From a checkpoint of a small image denoising model: adamw at rate 0.0025.
Rows from block 3 of a small image denoising model, named by matrix and row number. Rows with one number belong to one channel. Each number is 128 + 24 x the weight over its row's rms, rounded and kept within 0 to 255. All counts start at 0. Numbers have three digits each.
Before each channel's rows are labels from the 100 images, of 14976, where the channel reaches its highest value: "colour at peak" is the nearest of a few named colours to the mean colour under the peak. Only what is clearly more common there than usual is listed. The data: retinal OCT scans (Kermany 2017).
# convs0: first 3x3 conv (model.enc.1.1.convs.0.weight, 192x192x3x3, each kernel summed), inputs 0-63
# convs1: second 3x3 conv (model.enc.1.1.convs.1.weight, 192x192x3x3, transposed, each kernel summed), outputs 0-63

colour at peak: black
convs0.161:094091117122095086124139137089116125088074121079094134106130105122099109157118117152137124158147089095090111127131122105127162142121129108152149168104108091123155128102079088125133068085122138
convs1.161:116098099116098144137092106111107170133141117160117110120100098167142117113165116106116119129141133154129133091162153160107107137108153116099092113111163115114097121155147168120100182107131142

colour at peak: white
convs0.8:117100118128087162125104140124146177138130155139136100118116122141158137113105134115142096150147114126140123146134086114102114120155206153139118083166172108133144116143139129138115125121109123
convs1.8:138154129094153121117126114132101129131188083112103109140119104127091164167115102126104127130140130134053127109085100110177142108148101086128137150186109157165141134111105106077162134156108102

colour at peak: grey
convs0.99:131129113184122091136116146113098109096103110102097120104088118123086111152094102173126150146129093119142091119141168104137148133114131132138157185109113087140162107110103066091143072114152136
convs1.99:089103106104112128147121093103112131130080100173100095112122107167119119120161095102094103132136149157116119106137152146102112131092147091111110109093155117100103106155146158128104169090119123

colour at peak: black
convs0.160:113123105135143097146147150109110105114077079107106117108118131109130109156094087170103135162147094109117113113122135084166157162137135098134144146094114093141144109122141112077141100126142129
convs1.160:098104118112101136149123084115107137153077093160100090116120109174128109133150085110091129119154128146112127103145150131108103127091148096107124096078155113088103103159145138125108158094126116

colour at peak: black
convs0.130:110114149149153130149154169121146116152143138102125172124129126134142131141113129112163150127164098149139158127130135120163186146108142121154144141114109089107155126141126128133161095128170162
convs1.130:094120113106124126155124093104105138125084093158094093108105129163163116143157088111089132100115148151101116104151151142113100136094147100101109120108164130094108092152147151117096168093148095

colour at peak: black
convs0.92:107091136126124080127170149082112141090101118089100161090141122121145103132104127126140143144138098124103107121089143106138171163128139107165141149144136113115140092109088097132131086085134142
convs1.92:171145136099145121126143141172131176093150159130126167179144162137144153179141147110157178180136108159088180125143136157169135136153124116144124145151133163141123153125113171098133154161156127

colour at peak: black
convs0.143:103098123155168119132140142107113120142110123091114116115148138146127113143077102113117124145148106156106127127145163087158164153108116103138140175081108088126147118146111137087138084108160145
convs1.143:104110105113101138153113086113096136134099096163101093117112109166148107123157090103099114113145129144116126094151145148102110118097144104108117103092161121089108112160136149126100161096139110

colour at peak: white
convs0.16:101111188100086145168121154128160164109077157154118130132174148090138115098144152123127168171137112117148119133111084137140146105162177132142131135148172137129111126116101122163139134121131134
convs1.16:107145137112127141150110099116098157123137071147089100113103156101140131137150106113061153097112156150093127088156110142131090134122159099095122091150138122146104114117127132121115163136113108

colour at peak: black
convs0.153:090079143127112082137152159087107155097057137103130134078104130137157123113098133102150134137133089134106122125102111112128151164128145095129079097120148121072114099107123112100139102087130120
convs1.153:148154140109154123127144133183128152116123142131126154185151146131131160190128138122148178173141117154086162130109126133173129133156125125148138110118124161135113154108123148088150144164112135

colour at peak: black
convs0.96:104096120162149107128133133111102126132122118093103118102138120156128138159073098109113130157144094144112126128121164091134161164099131115151141184088102089128163105133106134088127081116169159
convs1.96:111105099114104136149110081114103133133109096166099089116111109161142109114157094100103105115148133148120134096154147160103110114096142107113109107094162122093107118161137152134102161101144116

colour at peak: black
convs0.79:110105101155141098134137150111105123104101117092108113094143138153124103150087094122125114159147098134124134134123156101154170156112122115141150178094116114115170105130110132088133087115141145
convs1.79:115104102114099139153113088110105137139110095163099091116114103170142105120151088102100112114150128149120133097154151148102109117101141104115112105093161113095112109162137149128105161104131116

colour at peak: grey
convs0.189:116122133146140091144165174103158109122123141108155169120169128139116150164125154146167141142157104135124133135119123120154190149156129127146136136135125127117208123123125120120167117138144161
convs1.189:120126121098125148160134088118104132141117093158092089115102115164140121137144075115085110119133156163106118106136146127127094142105134089106105138122158126115112085150149155128113156114125093

colour at peak: white
convs0.6:108134085117094100107131150105152126098135135111121136103140111079134121135126140157147118171117117106097119169094105083155135113203151135159135155162135105141158120082114109091127117144104114
convs1.6:119139131133112151075174127174119151175064128100155113149107095145097136188140122144108159153136119131137110106094111089136104122163105120081136109089106112113094107120160101109140116133103115

colour at peak: black
convs0.179:099122107136146085143142145108104103107089101104108120099114110133097111164105098176110110157144105122119111116109138086153161140133119099121160175113103106135163086121139093084123089111142123
convs1.179:105100114109097137143121086116107133150095092161104084118122110177121103124149081107094117114153130145116120106144154137106108123091141097110124112085153111093102102159139138130112156091125120

colour at peak: black
convs0.175:108063131144109086123153150084095154100079144105146144083097110136143118106112133112141140126132082126124104139094124106119142152129160090137087081116146113086122095111111093106119109080106120
convs1.175:148148145104153123120146134176128142111135140130131145182148141128126160197127124121142162168140120146086159126109117135181132133145120120142133116127115165136125147120118139083145142161103128

colour at peak: black
convs0.163:118116103119145090123143154126110116119072081102106120121108117093113114156101082165107139170144105120106144139109120065156158153143149099128137144092125103135150113101151119080134098134148120
convs1.163:103107121106104136147125083125111141160075089158100085119125117178127109133150084113088134121155130142117128105140146140107099122094145098106121096081149111091095102161143134135112158101121116