A small image denoising model, trained from scratch: batches of 96, 24607 training examples.
Rows from block 3 of a small image denoising model, named by matrix and row number. Rows with one number belong to one channel. Each number is 128 + 24 x the weight over its row's rms, rounded and kept within 0 to 255. All counts start at 0.
After each channel's rows are labels from the 100 images, of 14976, where the channel reaches its highest value: "colour at peak" is the nearest of a few named colours to the mean colour under the peak. Only what is clearly more common there than usual is listed. The data: retinal OCT scans (Kermany 2017).
# convs0: first 3x3 conv (model.enc.1.1.convs.0.weight, 192x192x3x3, each kernel summed), inputs 0-63
# convs1: second 3x3 conv (model.enc.1.1.convs.1.weight, 192x192x3x3, transposed, each kernel summed), outputs 0-63

convs0.87 [112 142 190  86 102 152 183 129 126 152 151 161 119 111 127 143 113 146 140 154 145  85 140 115 110 141 107 115 157 154 166 159 127 118 127 139 128 150  83 126 137 138 104 152 175 127 161 126 136 131 138 124 134 126 139 114 104 133 145 164 134 131 145 114]
convs1.87 [101 124  94 126 136 125 142 108 109  97  91 146 135 153  70 136  81  96  84 101 141 124 142 127 136 144  97 100  73 129  84 107 170 152 109 139  85 151 122 137 132 105 153 107 143 108 111  99 102 164 136 119 138 113 114 146 119 140 127 113 157 122 114 125]
colour at peak: white

convs0.29 [121 134 130 142  93 122 140 133 170 111 153 138 134 139 112 102 124 154 131 168 114 127  98 113 120 115 128 156 150 140 179 151 109 126 114 166 161  96 128 106 162 201 136 133 122 141 160 137 140 138 120 121 139 197 130  88 102 128 133 153  84 142 137 159]
convs1.29 [109 118 123 107 124 140 163 122  83 118 118 132 142 106  98 160  86  80 111 102 133 175 147 116 131 155  88 114  84 119 109 115 152 148 118 130 100 144 140 165 117  84 132 105 134 113 100 102 130 108 153 124 102 101  83 149 147 146 154 105 162 112 112 102]
colour at peak: black

convs0.88 [117 120 148 162 170 131 152 144 160 109 158 123 125 129 119 105 144 195 112 172 154 140 142 136 155 120 134 146 167 138 156 156  75 139 129 136 128 142 132 137 150 186 154 135 146 144 166 170 143 135 114 108 130 158 101 145 108 130 137 162  87 135 181 151]
convs1.88 [109 110 100 109 130 131 142 139  98 105  95 136 127 124 101 148 100  88 112 111 109 151 154 111 129 142  88  97  89 103 119 111 153 156 110 125 116 148 156 134 127 103 143 101 147 100 111  96 116 124 158 119 115 114  95 134 150 156 131  98 164 111 168 121]
colour at peak: grey

convs0.53 [113 102 106 136 165  96 126 165 133  97 121 132 115 109 115  77  74 124  82 154 113 133 155 106 175  99 103 138 130 131 142 156 144 119  76 113 127  94 131  82 133 167 153 122 120  95 164 159 178 107 104 125 125 159 113 124 101 140 127 139  86 101 129 142]
convs1.53 [124 104  97 107  97 147 138 100 100 122 110 168 135 120 110 157 108 113 122 105 114 173 160 113 116 166 119 104 108 117 126 143 139 150 130 136  94 161 133 153 106  95 139  99 150 115 105  96 111 107 171 121 103 101 118 164 140 165 131  92 177 108 148 108]
colour at peak: black

convs0.13 [150 138 135 150 123 130 132 142 142 107 193 105 120 143 142 117 139 152 143 174 165  97  91 125 129 139 145 148 125 115 152 138 117 116 141 132 150 142 134 159 147 159 138 126 150 153 148 188 156 156 104 117 161 140 127 128 115 105 169 153 107 150 151 170]
convs1.13 [ 96 118 114 109 126 152 141 126  94 114 109 122 138  95 105 149  95  89 113  96 113 140 121 130 127 135 100  95  84 101 123 109 151 165 125 108 125 148 159 125 115 100 142 109 135  98 102  94 124  97 158 130 107 108 118 118 153 159 151 110 155 113 146 131]
colour at peak: grey

convs0.144 [120 119 121 125  73 122 104 155 172 114 123 124 115  72 144 116 135 159 112 108  83 119 131 126 102 136 155 141 166 164 158 128 115 132 125 112 131 102  92  88 140 136 142 144 167 120 140 129 121  86 159 119 108 134 112  78 120 108 141 148 107 117  91 143]
convs1.144 [159 144 142 130 127 131  99 155 120 169 129 162 117 101 117 124 147 129 173 136 121 170 123 147 171 135 116 140 119 191 161 143 116 122  86 116 110  97  86 128 151 122 122 130 125 128 114 140  85 102  96 150 132 110 137 140 116 109  96 131 141 159  64 114]
colour at peak: white

convs0.45 [117 113 104 134 146  97 137 142 138 114 117 109 110  77  79  97 111 121  89 115 130 117 103 111 163  88  96 155  96 127 159 125  91 118 107 114 134 128 152  83 159 155 160 135 126 114 119 139 167  97 121 100 160 167 104 118 136 120  85 135  86 118 143 126]
convs1.45 [106 102 112 107  99 143 144 123  81 119 101 143 153  89  94 158 100  86 118 117 106 167 126 109 124 150  82 108  91 127 119 154 131 146 113 133 102 156 150 141 110 103 121  95 148  92 107 120  97  84 154 113  92  99 105 160 146 139 129 110 161  96 126 114]
colour at peak: black

convs0.165 [120 121 128 154 116 114 136 147 176 101 174 101 123 127 141 107 152 158 127 173 121 116  96 140 137 140 143 165 175 141 140 152 107 119 154 111 131 121 105 136 139 185 162 142 138 141 161 161 131 142 114 121 128 173 125 101 128  99 150 153 106 141 119 159]
convs1.165 [114 121 130 100 123 153 147 126  93 111 107 141 138 119  98 146 103  91 111 103 108 156 127 122 137 142  81 102  90  94 121 105 148 159 130 105 110 139 154 132 129  91 145 105 140  97  94  88 144 127 150 118 110 110  93 131 160 152 131 106 158 110 119 119]
colour at peak: grey

convs0.76 [141 128 118  97 181 155 107 140 126 125 108 130 131 126  88 104 102 144 136 108 101 117 192 141 155 133 143 118 109 207 131 124 129 155 106 133 141 116 151 106 163 120 165 102 106 118 120 120 131 126 134 158 122  77 103 146 135 138 116 126 125 101 177 121]
convs1.76 [151 143 127 135 157 122 138 155 140 162 129 153 117 114 128 116 130 161 163 183 155 100 184 111 145 116 174 129 143 166 148 158  85 107 101 150 156  91 103 119 108 162 103 117 136 144 171 163  95 112 102 118 132 135 160 144 112 111 143 133 107 151 181 146]
colour at peak: white

convs0.108 [104 112 106 138 141  90 141 144 143 107 111 105 103  83  88 100  93 127 108 137 128 113 144 100 174  94  99 162 112 154 155 145  95 104 102 107 114 125 139  76 159 159 171 142 147 103 150 151 150  96 117  99 123 156 111 130 122 114 104 139  81 114 141 137]
convs1.108 [ 98 102 108 108 101 137 150 120  90 115 107 151 144  79  98 158 106  93 120 123 105 168 140 109 122 154  92 108  92 132 126 152 127 152 115 134 103 147 149 135 107 101 126  97 156  99 105 115  94  81 160 107  79 100 106 158 151 149 124 105 169 102 134 117]
colour at peak: black