Weights of a small image denoising model.
Training: adamw at rate 0.0025, 14800 steps, batches of 96.
Data: trained on retinal OCT scans (Kermany 2017), 24607 training examples, 57.7 epochs.
Rows from block 4, named by matrix and row number. Rows with one number belong to one attention dimension. Each number is 128 + 32 x the weight over the matrix's rms, rounded and kept within 0 to 255. All counts start at 0. Numbers have three digits each.
# q: attention query, key and value (stacked) (model.enc.1.2.attn.qkv.weight, 576x192, the q third), inputs 0-191
# k: attention query, key and value (stacked) (model.enc.1.2.attn.qkv.weight, 576x192, the k third), inputs 0-191
q.149:167152118085138221151080094143129106167151190149166130221116074126136097113148172160108069182101083083160080165198180187168038120188124151113099090143174105119098137051153149107113170169185113099173102102098194098093136092048195076117089139165122090199148143134149115128203091178168186163110147146143068085087115118097051150109149125104072142114144119125042105120119196110096055186146136127157075098109126169166109124173109106122101080077116151156150146143095060125107141157077111164188081124106149112090078150113132114188157098086185088116099130093131121150100089100168083074
k.149:202204104075145255083157128214112093179094149158182050255119115092117115169164096128059111150112105100148070214167173107136102156140136151111149138126185150116073124070151105164081180132182069059184066152079141069064155062092150056066115152104120108233182212128187121134177128172167116146127079089141148114055063165132045143102116107119120099135110134158103149162146159109069065140132104126161105134072088133113034127192148117107117087042096099198134139124038104072082106108110145143255097163121108107084111115104101112224098140116150044059129184103104101148100127130187120156
q.150:127123103141181168119111148164143100163141197113151177201082143098186049103119168156131097245102104077135164204123165175114086089160083190137132109110158104126075167117119178144082150147234141123153117095070146114083129081099162070094068143161143177171179162188141135103237171190127155127108075083146000111127111160135051122138105174159051141193126132161067121139057180090046067187205148069129076160131113146076081135138052162163052114120138138133126119153100104202160164123058097133166042142128168065134084153121149091152136148130117071164130096136077165115077091091121072086
k.150:170173091151165173080192197213128099172084155126145106195120136099197093175102098110119126182112115073136172216111155092141136163128155173142166132092141144111072150139184144184100114128213153102151094131075151098086180049152117051038118185090138152169191174150160155108184156208155104111095057074150089154104081203125038083135098102168078120126090160162140114138125104129038088131156140090151124173114127095032018126146115153160098166123171092156097129154064120130143148101091134113218073164134138085097153144143106065175111165161070043134162167158066132125050090152165091115
q.151:150152146082101117152091049164127145085180122154068071124203179132075140142122080125071138062151237119076089085110089136143090070069159085104148186151144159114193191116108175142101175092113112081118151084169109108126131137119098151133111126171139042112118171090165125145134096094128126130136155226153154087085157057119160146121166108104159097061115170131195116060098119134150215076044066154155102135103140172139152121116163168122146103129127099153145140136138126103139070155138148116134161128150136158073084197118123193133157104105114133076160153169136112138126122138140162093
k.151:142118170087091111132020061124119170091167154134091051137170165157121157107148117123082146087090213128143099081100098159107114081084137125080153137143145148117144184183077139120115175086089069076164163101122092090140106175085122193163099113178157083112112144102158148147090104078133126135149166188172153098115179085149176137147133130092122096169123153142203115099135116129152173088096076149138096126123106193161179140118134150107121094126093131184142130114156113076154054189144141117163148121111143153122086168128116207117157090085158121049124147108136119134152165098122177139
q.152:150123133118092163157066048112153133103211152134125069133183147103051169101138119122124062086129196155110106100201106197131098087103180131121128125143101118146168204078110133088130170109070167119119116109137162137143103155079106152165099115171087013120085078081129120139049118183140134163151147163146113113127206092135168150117159114151095102104135190095233111083141149159135162103101013144149120062086119150150131099111084168109135117126151160142108198131115125083130126142155121129123129090129134121101068153132103173106158070132159128099163127134151120133131111120114118066
k.152:155135137109087182196051066105104092114195158150117085163175144082073128137157136125108112122131156129125058097166114217118102124096134127118158118170103131152150190083092089105103192107082127118160170133100128072133084173106137180164101140177126096131107077101181155119116132134146090142162147147169097104099155150151145106106093138096141085143122161137180151125138128144125191116090033124118106122098129165133134119088055165136143125123115147183121144128115144111110103172087134148172111131144125145126078154133101181148149116129156089072156130122111149117135180070118133111
q.153:115131122097113134130151164169084145183102153160163087144103078148085132179102088160113149111142099101138101138082105064145093152164088137104122107119151154138129098103153063160163116192045075123121113150115139113115141155179144090116172117093126143164127090068163104157075107111107114128103145092087206134090060145099102109122128101058180156102118059099132139151166107148132082160107186157106153102138157041104099130154210095090157131121075124131116097103163085123117172144207156119140142101120118157133184115090112101163089152130112147129092154147164133116148136199166132177
k.153:120190122084125088087170148150122138142088103135150120173092118182130147155164100177102134114125154136144092151069101045165143091194078103080124160151160156094106100112140107136123140138137042121129107136143113088098100143145183094087170099073124115165103162096160103156148114077080150132103152110122176114106045126150094147136163112090146106151146063126086102112107124149141076163161201139118147120168129119082092105148210118087120115095084155111158095100128122133127149135182143155207147137096092136140149079061138087187115166081169148047113162162192091135140146162168153161
q.154:155125134123185161109102128158142115148154192135155154209135143087202107130132185163129131217111103049126169159110124154121092072134107159133137129128130147108103193138113164101077182118191117092172133063079149111114125114069135094119071129166172117186148152170148164138202130160148124137141097089141022111115125090134095141138125123142034096143128144137113119102048158091065079168177137059145085136094145161077078114119095162145089100117126160158138140148119093168166121184067118120164054165119129073088085155158130102174192137124125098124196077096101186152107115083145095036
k.154:175186121127177142051178163216106074157074186123183094243151139114157119184118120118100150157106118073129128207093137075107129135104135156110166144085155180104087184143156153152088142126172101081177076096080138085106179084105136051090126187112178129208165194156195178135167167178159119121114049073112098170069079169124095125149089106105069106136095166151153112135102107109039105136149116071127114169080126118048015120148133176128091119094152080180118141152068118105150115129113160101218055177111113071077154158142099082223137185144089055080178145144081132136089117139144105119
q.155:131141105144133175137174170113117111181053101128141142136086096185135124135125124111135108100113072143179071167159220108147110209148094139149107087139130095156057004127144068163155095131115137129143117178136115137118121112152163096115198135102081203148145142124111085137135125140156133112115139120112185156087120179142084136109150109080181166124090090158053143166175106113154071120159211135111138105126073105195161114149142036114120143106128090122137093114115115104106164071145104183135133115144140119181167087118116127131040141139112158145046142070116099151126130155128115242
k.155:137133109153150191173144147110145143172140093127151131121070104135131091122100112084101087141134081136159132120202173152168129171145130145127109123178121088187110028097149118150169106156135155171095107190156129180105092092174157123116138101126084131126138134114078040126146117130143146130119187165151165148123132135112093136129189131145187171107138110099072149134158140118150095126152167130148142079128104097220156159133153059120145150151110110062136125091144128156073174063116102160095142123153129133152134098106133125116085122115134172187061124089149100118144087162125087189