A small image denoising model, trained from scratch.
Model: 8.1M parameters, 32-pixel images, arch unet, norm batchnorm, activation elu, widths [96, 192, 192].
Training: 14800 steps, batches of 96.
Data: trained on retinal OCT scans (Kermany 2017), 24607 training examples, 57.7 epochs.
Rows from block 8 of a small image denoising model, named by matrix and row number. Rows with one number belong to one channel. Each number is 128 + 32 x the weight over its row's rms, rounded and kept within 0 to 255. All counts start at 0. Numbers have three digits each.
After each channel's rows are labels from the 100 images, of 14976, where the channel reaches its highest value: "colour at peak" is the nearest of a few named colours to the mean colour under the peak. Only what is clearly more common there than usual is listed. The data: retinal OCT scans (Kermany 2017). In brackets: how many of the 100, against the usual share in percent.
# convs0: first 3x3 conv (model.decb.0.0.convs.0.weight, 192x384x3x3, each kernel summed), inputs 156-194
# convs1: second 3x3 conv (model.decb.0.0.convs.1.weight, 192x192x3x3, transposed, each kernel summed), outputs 156-191

convs0.91:115134133120120106136122138113143129141110126113119128121141128126120125117116116114140126118130111120112124162156102
convs1.91:129075119118142082167109039157108115149118154087160098112118149143121089107114127131131110128184082145093126
colour at peak: black (98 vs 62.1)

convs0.42:124122106115125118105135117126124117113122127122133115134106125118100126125125111120115128131167122118136123147100074
convs1.42:095065118091131160154130061148149126149101159094156080117171071085182147091113128169145142139124116105092140
colour at peak: black (97 vs 62.1)

convs0.166:106130132128123131136096118116147127145117147103114129065136124144134115123101111123147127113132126120123122122100171
convs1.166:130126124119153086197111078132133066148168125126155111115104117081130159095132066134134087118121108067155115
colour at peak: grey (62 vs 37.6)

convs0.21:110130128117133135127110123147138122122115144115132131114127109146103134131108113136136110109133109103116135149122125
convs1.21:108094092050116154204139061105123074152123141088134100106136072103177132100134080104108134123157095082148109
colour at peak: black (96 vs 62.1)

convs0.82:109115117110108096121125104105110109098099105128108122110121122091113106112116114103109112106135096094137118159131102
convs1.82:086164094108095141167149145085156135152098153120133074137128100089063134102112141058102128137104120071139143
colour at peak: white (40 vs 0.3)

convs0.73:191142164144157136148189152174151157163147186182188130141163143155141172179190126174153133193178140137184157118132151
convs1.73:101116197149125136094183125074160146127126148132154110101165127143077119124181163128122185190154175137157118
colour at peak: grey (91 vs 37.6)

convs0.1:136151167158173144163135174189158166159157157138182160165166163165152177177129155157164162139147167163138156099147153
convs1.1:124153112146169090154132153134097202110107125107084130132153088197114134108158081188099160161136145191134126
colour at peak: grey (89 vs 37.6)

convs0.132:111133124136141125128111123148128129120132140116141141131124140128136140148107136142135129105138128123112152080128059
convs1.132:099137089154094154191120099089103128171122093123130070146098059140076134110113121130077097093078092114136140
colour at peak: grey (81 vs 37.6)

convs0.140:132085107121080085099125083085100079089070102121100091129107111096120093078111091078111097119131077096123104201118130
convs1.140:076138115156115085192122129104168136147090104112165068132139193113116073101131112030121138170115117115110140
colour at peak: grey (66 vs 37.6)

convs0.69:128126108126115116105118118113133113126100141142120112104111118129134123140120110135143115128120116113120121005069151
convs1.69:133100117093109110089105137113137135115099075099140168128128132198118144116061111132159143074124138135148137
colour at peak: black (94 vs 62.1)

convs0.106:106135119136135141126106123135131122115118140108125135113122108135123141139112132131137124114131110112115133179135103
convs1.106:100106143032133158147137093092123081167099109092122076129144084079206157070126097125115130106117107097154120
colour at peak: grey (66 vs 37.6)

convs0.109:085143146130116126145086124131134135122102117106114125077143132123122131126086125127123114083140109097100128145155145
convs1.109:107093096105068099169146151092151138097155178157124101131151092090100123111132108085170136199152129132166110
colour at peak: grey (92 vs 37.6)

convs0.27:115132132117128105146123122120149123150095125117120131096149127148126133125111120133140124126140108111105121011100161
convs1.27:155088111094135141169136059132146117115131127093156120108111120145117139102092169149133122090161097140132130
colour at peak: black (100 vs 62.1)

convs0.26:079129122170140121114066119148126112115094141088146098119113098122130139125075109123132102067114094098081141160146093
convs1.26:128110116142087078163147085060121111139158142110139156128125140147103134134174060084129161174171138138163139
colour at peak: black (97 vs 62.1)

convs0.44:088124104134134107111067097125121099116097132075129103139112093120124131132082112127118101063114093095080122076088135
convs1.44:117114112134098112145191130093147119156133178075160116131135117158107104118139100069156142142164124113190129
colour at peak: black (98 vs 62.1)

convs0.67:106130131118117122123116133124136137111096134138133130161124131127121114133104108131128106116113105104128129096095125
convs1.67:140159074115127141102127133145118157148098127083124122158124063150106112138127141106158123110144099157160132
colour at peak: white (28 vs 0.3)

convs0.62:128130129130123142124126133131121135123120132134131111141112109142147134142130119132115115125134120110138141074115081
convs1.62:136103109161128203072138080113112110140147101116147133171096071120117158125161145108090131098075102128116109
colour at peak: grey (80 vs 37.6)

convs0.143:132133134122136124139130141132133140140128130136125130115144129123113134117138122118128128126118118131126132165115087
convs1.143:150049106106125072158123087138109152161117137122101086126131124155110072091075131157138123091166115132085145
colour at peak: black (99 vs 62.1)

convs0.159:148137140148149116128117127153122134127091126133145109135124109108121143148133118130127115119133109102115135214143086
convs1.159:096123132127168186080184116144134091150066167056161151102117084119156129080109167121124113086155106109150094
colour at peak: grey (64 vs 37.6)

convs0.41:196105122119136132112169128165094118113122136169178112125114138110106152160176129163091128187122122117177109137162137
convs1.41:114104166116115111107178108098125117136137172088199126099139091138115068113135147081163127113187151141148097
colour at peak: grey (73 vs 37.6)

convs0.18:084142131136119135130086118124143134129105160094126119068130126146121126138073110130153131093149114110106130076122125
convs1.18:142107123127116095185124108146141143146175156083148122173136088146082103142122080110191088096121128082153109
colour at peak: grey (66 vs 37.6)

convs0.145:116115117098130102120131111127142121132101126121123127124124125129111135121119106120137114124123112111112118024131130
convs1.145:139093101092115123176109057131148116131104127087164153090136125164099132132097137139146147088176115146125137
colour at peak: black (99 vs 62.1)