Weights of a small image denoising model.
Model: 8.1M parameters, widths [96, 192, 192].
Training: adamw at rate 0.0025, 14800 steps, batches of 96.
Data: trained on retinal OCT scans (Kermany 2017), 24607 training examples.
Rows from block 3 of a small image denoising model, named by matrix and row number. Rows with one number belong to one channel. Each number is 128 + 24 x the weight over its row's rms, rounded and kept within 0 to 255. All counts start at 0. Numbers have three digits each.
After each channel's rows are labels from the 100 images, of 14976, where the channel reaches its highest value: "top examples" is what is common among them; "patch colour" is the nearest of a few named colours to the mean colour under the peak. Only what is clearly more common there than usual is listed. The data: retinal OCT scans (Kermany 2017).
# convs0: first 3x3 conv (model.enc.1.1.convs.0.weight, 192x192x3x3, each kernel summed), inputs 64-127
# convs1: second 3x3 conv (model.enc.1.1.convs.1.weight, 192x192x3x3, transposed, each kernel summed), outputs 64-127

convs0.110:100141092154126153117103116123094133098155090121146095100118098151098102082127124114112098095099134142119124126145105106095137177079174101083120128124108092155130148145101108113130133132097167
convs1.110:130147074141142111156117096141100182114127105109125128089114122161107135114137144163091129148154154143137103131127170145132090138164130134155134123140114134126101109136134157145105147103116102
top examples: finding: diabetic macular edema
patch colour: grey

convs0.25:149078126155142094154110098099154122089144094148123090110110137088155128112154161141107142140135093163192163128156133147149163145131130140133134166149143145125139119166130124172139168167104135
convs1.25:088134110077124180113128173141095132157099149119160078101169139110058157120136117118135131148174104119136124114133108107135119073128124128118159105121093160125108128072113128127131116106148148
top examples: finding: normal
patch colour: grey

convs0.13:153127174164134120126152150111139126110129110145148112094154131096141114156142150108181173129127146148175183117146110124165185142129124132131116166153171129157158157157125127151103141189130167
convs1.13:157147094121128109141088119094101160098121125093082128129114155163119110107133123155112162169142131106169091139095133107103106105160134160161118104167135105114109106127152153124122109092113078
top examples: finding: choroidal neovascularization
patch colour: grey

convs0.140:108151131123129099133108131165098151108066160111082117103121131087083100119069121113135127095121145118102107157166102117161146105091142088116092122136128115123183150128121129120102124143131148
convs1.140:133161108133153089141099109078094165103138104117097119115115125175133119115126114150091146134107148101167087123133127140093097152152144129144100134152135097113091115173110139140115112121088084
top examples: finding: normal
patch colour: grey

convs0.44:145117134122142117150151102132150146113166128159135121113159114112132154140155140142133123115118156152204165167128121136130180175141178117128141158135173126145156158161136097165106177191108129
convs1.44:140164094142127125138083147073089179091116144098109132119110179169118106100160140137109162164141131090154100136108130118112103117162145142147114113158100119129090099135101136106122093083109105
top examples: finding: choroidal neovascularization
patch colour: grey

convs0.91:115154126138139144141102128128134133094131140142077105136105127183133120117131170124126092123105118130135094131170120112137145163089148140073122159146134096171135136161109120150104140169086091
convs1.91:135160104136126083149113108084079160101148092103135112140117155152148118123165173163093126155132148106165119105103156152103096130165137134160130123144153132123129107139127144148092110098099115
top examples: finding: normal
patch colour: grey

convs0.54:093123124096126111074129146166112130124085143112118117147122146125106108161083111119120125113094126141114096136131119085148131102108102087120097105107095122118120137113114134095086112112143149
convs1.54:143155123148135079128096098074111145130151099107118137124124130178158113111133113131114152135112146135185123113148125137100107186147132130139078142143146102113125117174126151152122121135094108
top examples: finding: normal
patch colour: black

convs0.11:134104131145151137141146171148135108168154122153160134154134113156167123134144179105127151114106145150169171133122127124107146162156109120117134147129139110166190128168167122139111151151110138
convs1.11:139155114139140090135101115120107182108130108080106106131112157150127100108154164141093166151172156120162125131091150143108115113153114157158135134131146124121069105110073141167123114107121075
top examples: finding: choroidal neovascularization
patch colour: grey

convs0.156:153100113149097143172095085096148087117153124154078153113114136095154112117186116123138146127133149142091096103155141177143118187154142119120131130144112128129165114128144149105113154130089129
convs1.156:110141112108139160100171207176103135155131176132161122114157104108081146111106147116128153123123136098089137137091100117123127079102103133108156110117113158149118144095089119131139131105163113
top examples: finding: choroidal neovascularization
patch colour: grey

convs0.162:148139127121160132135181125173124135131174134174162132143146119134143140153177150132147149132131130131178148156126110111120158176145143129126131136134142111165149170136135118153113129184137140
convs1.162:132159096135140112138076115082099176102114141094087138129117158164119110093156133132104167165162137116167094130095125131093098131166127149155110129149120126104106088153107144130113123086116077
top examples: finding: choroidal neovascularization
patch colour: grey

convs0.137:158123165127167121122117192169165137120090162128104124141147137130098113156104173127146130156143114152151142179131133116156170111119119146139133172133151131119115114136137130156103128169144134
convs1.137:129152111102115103127096127077122160129134127075116125173115149175128117094168125133108137160156143113161098110111144141089085141168120148157116139126131117102112102140108146139127103099108115
top examples: finding: normal
patch colour: black

convs0.158:102139137124107113084091144135097139111104148117099103147137126113113107146080128119132119097087154134098084123146116099142137155077136116105118143110114095149161146138131109124115160151123137
convs1.158:136168088121142076140118108113076185121148097107107120124116107150110125101128118153089151130123158117163105104120150153101100130158138127157133095154155124119104122152125151133112119114093079
top examples: finding: normal
patch colour: grey

convs0.47:112155137124129135146094130146142133090111143140097117133083127150139081128124151166129124117115142119111096119166096114160148149082161131080125148141121079167133140159106136126088138165099121
convs1.47:138160095134141075145116110096072180116145095103126109141108144153135116123142151155084147148124150103170117122109156149108098130165138131166132115160148138115115112145118152146096117101100107
top examples: finding: normal
patch colour: grey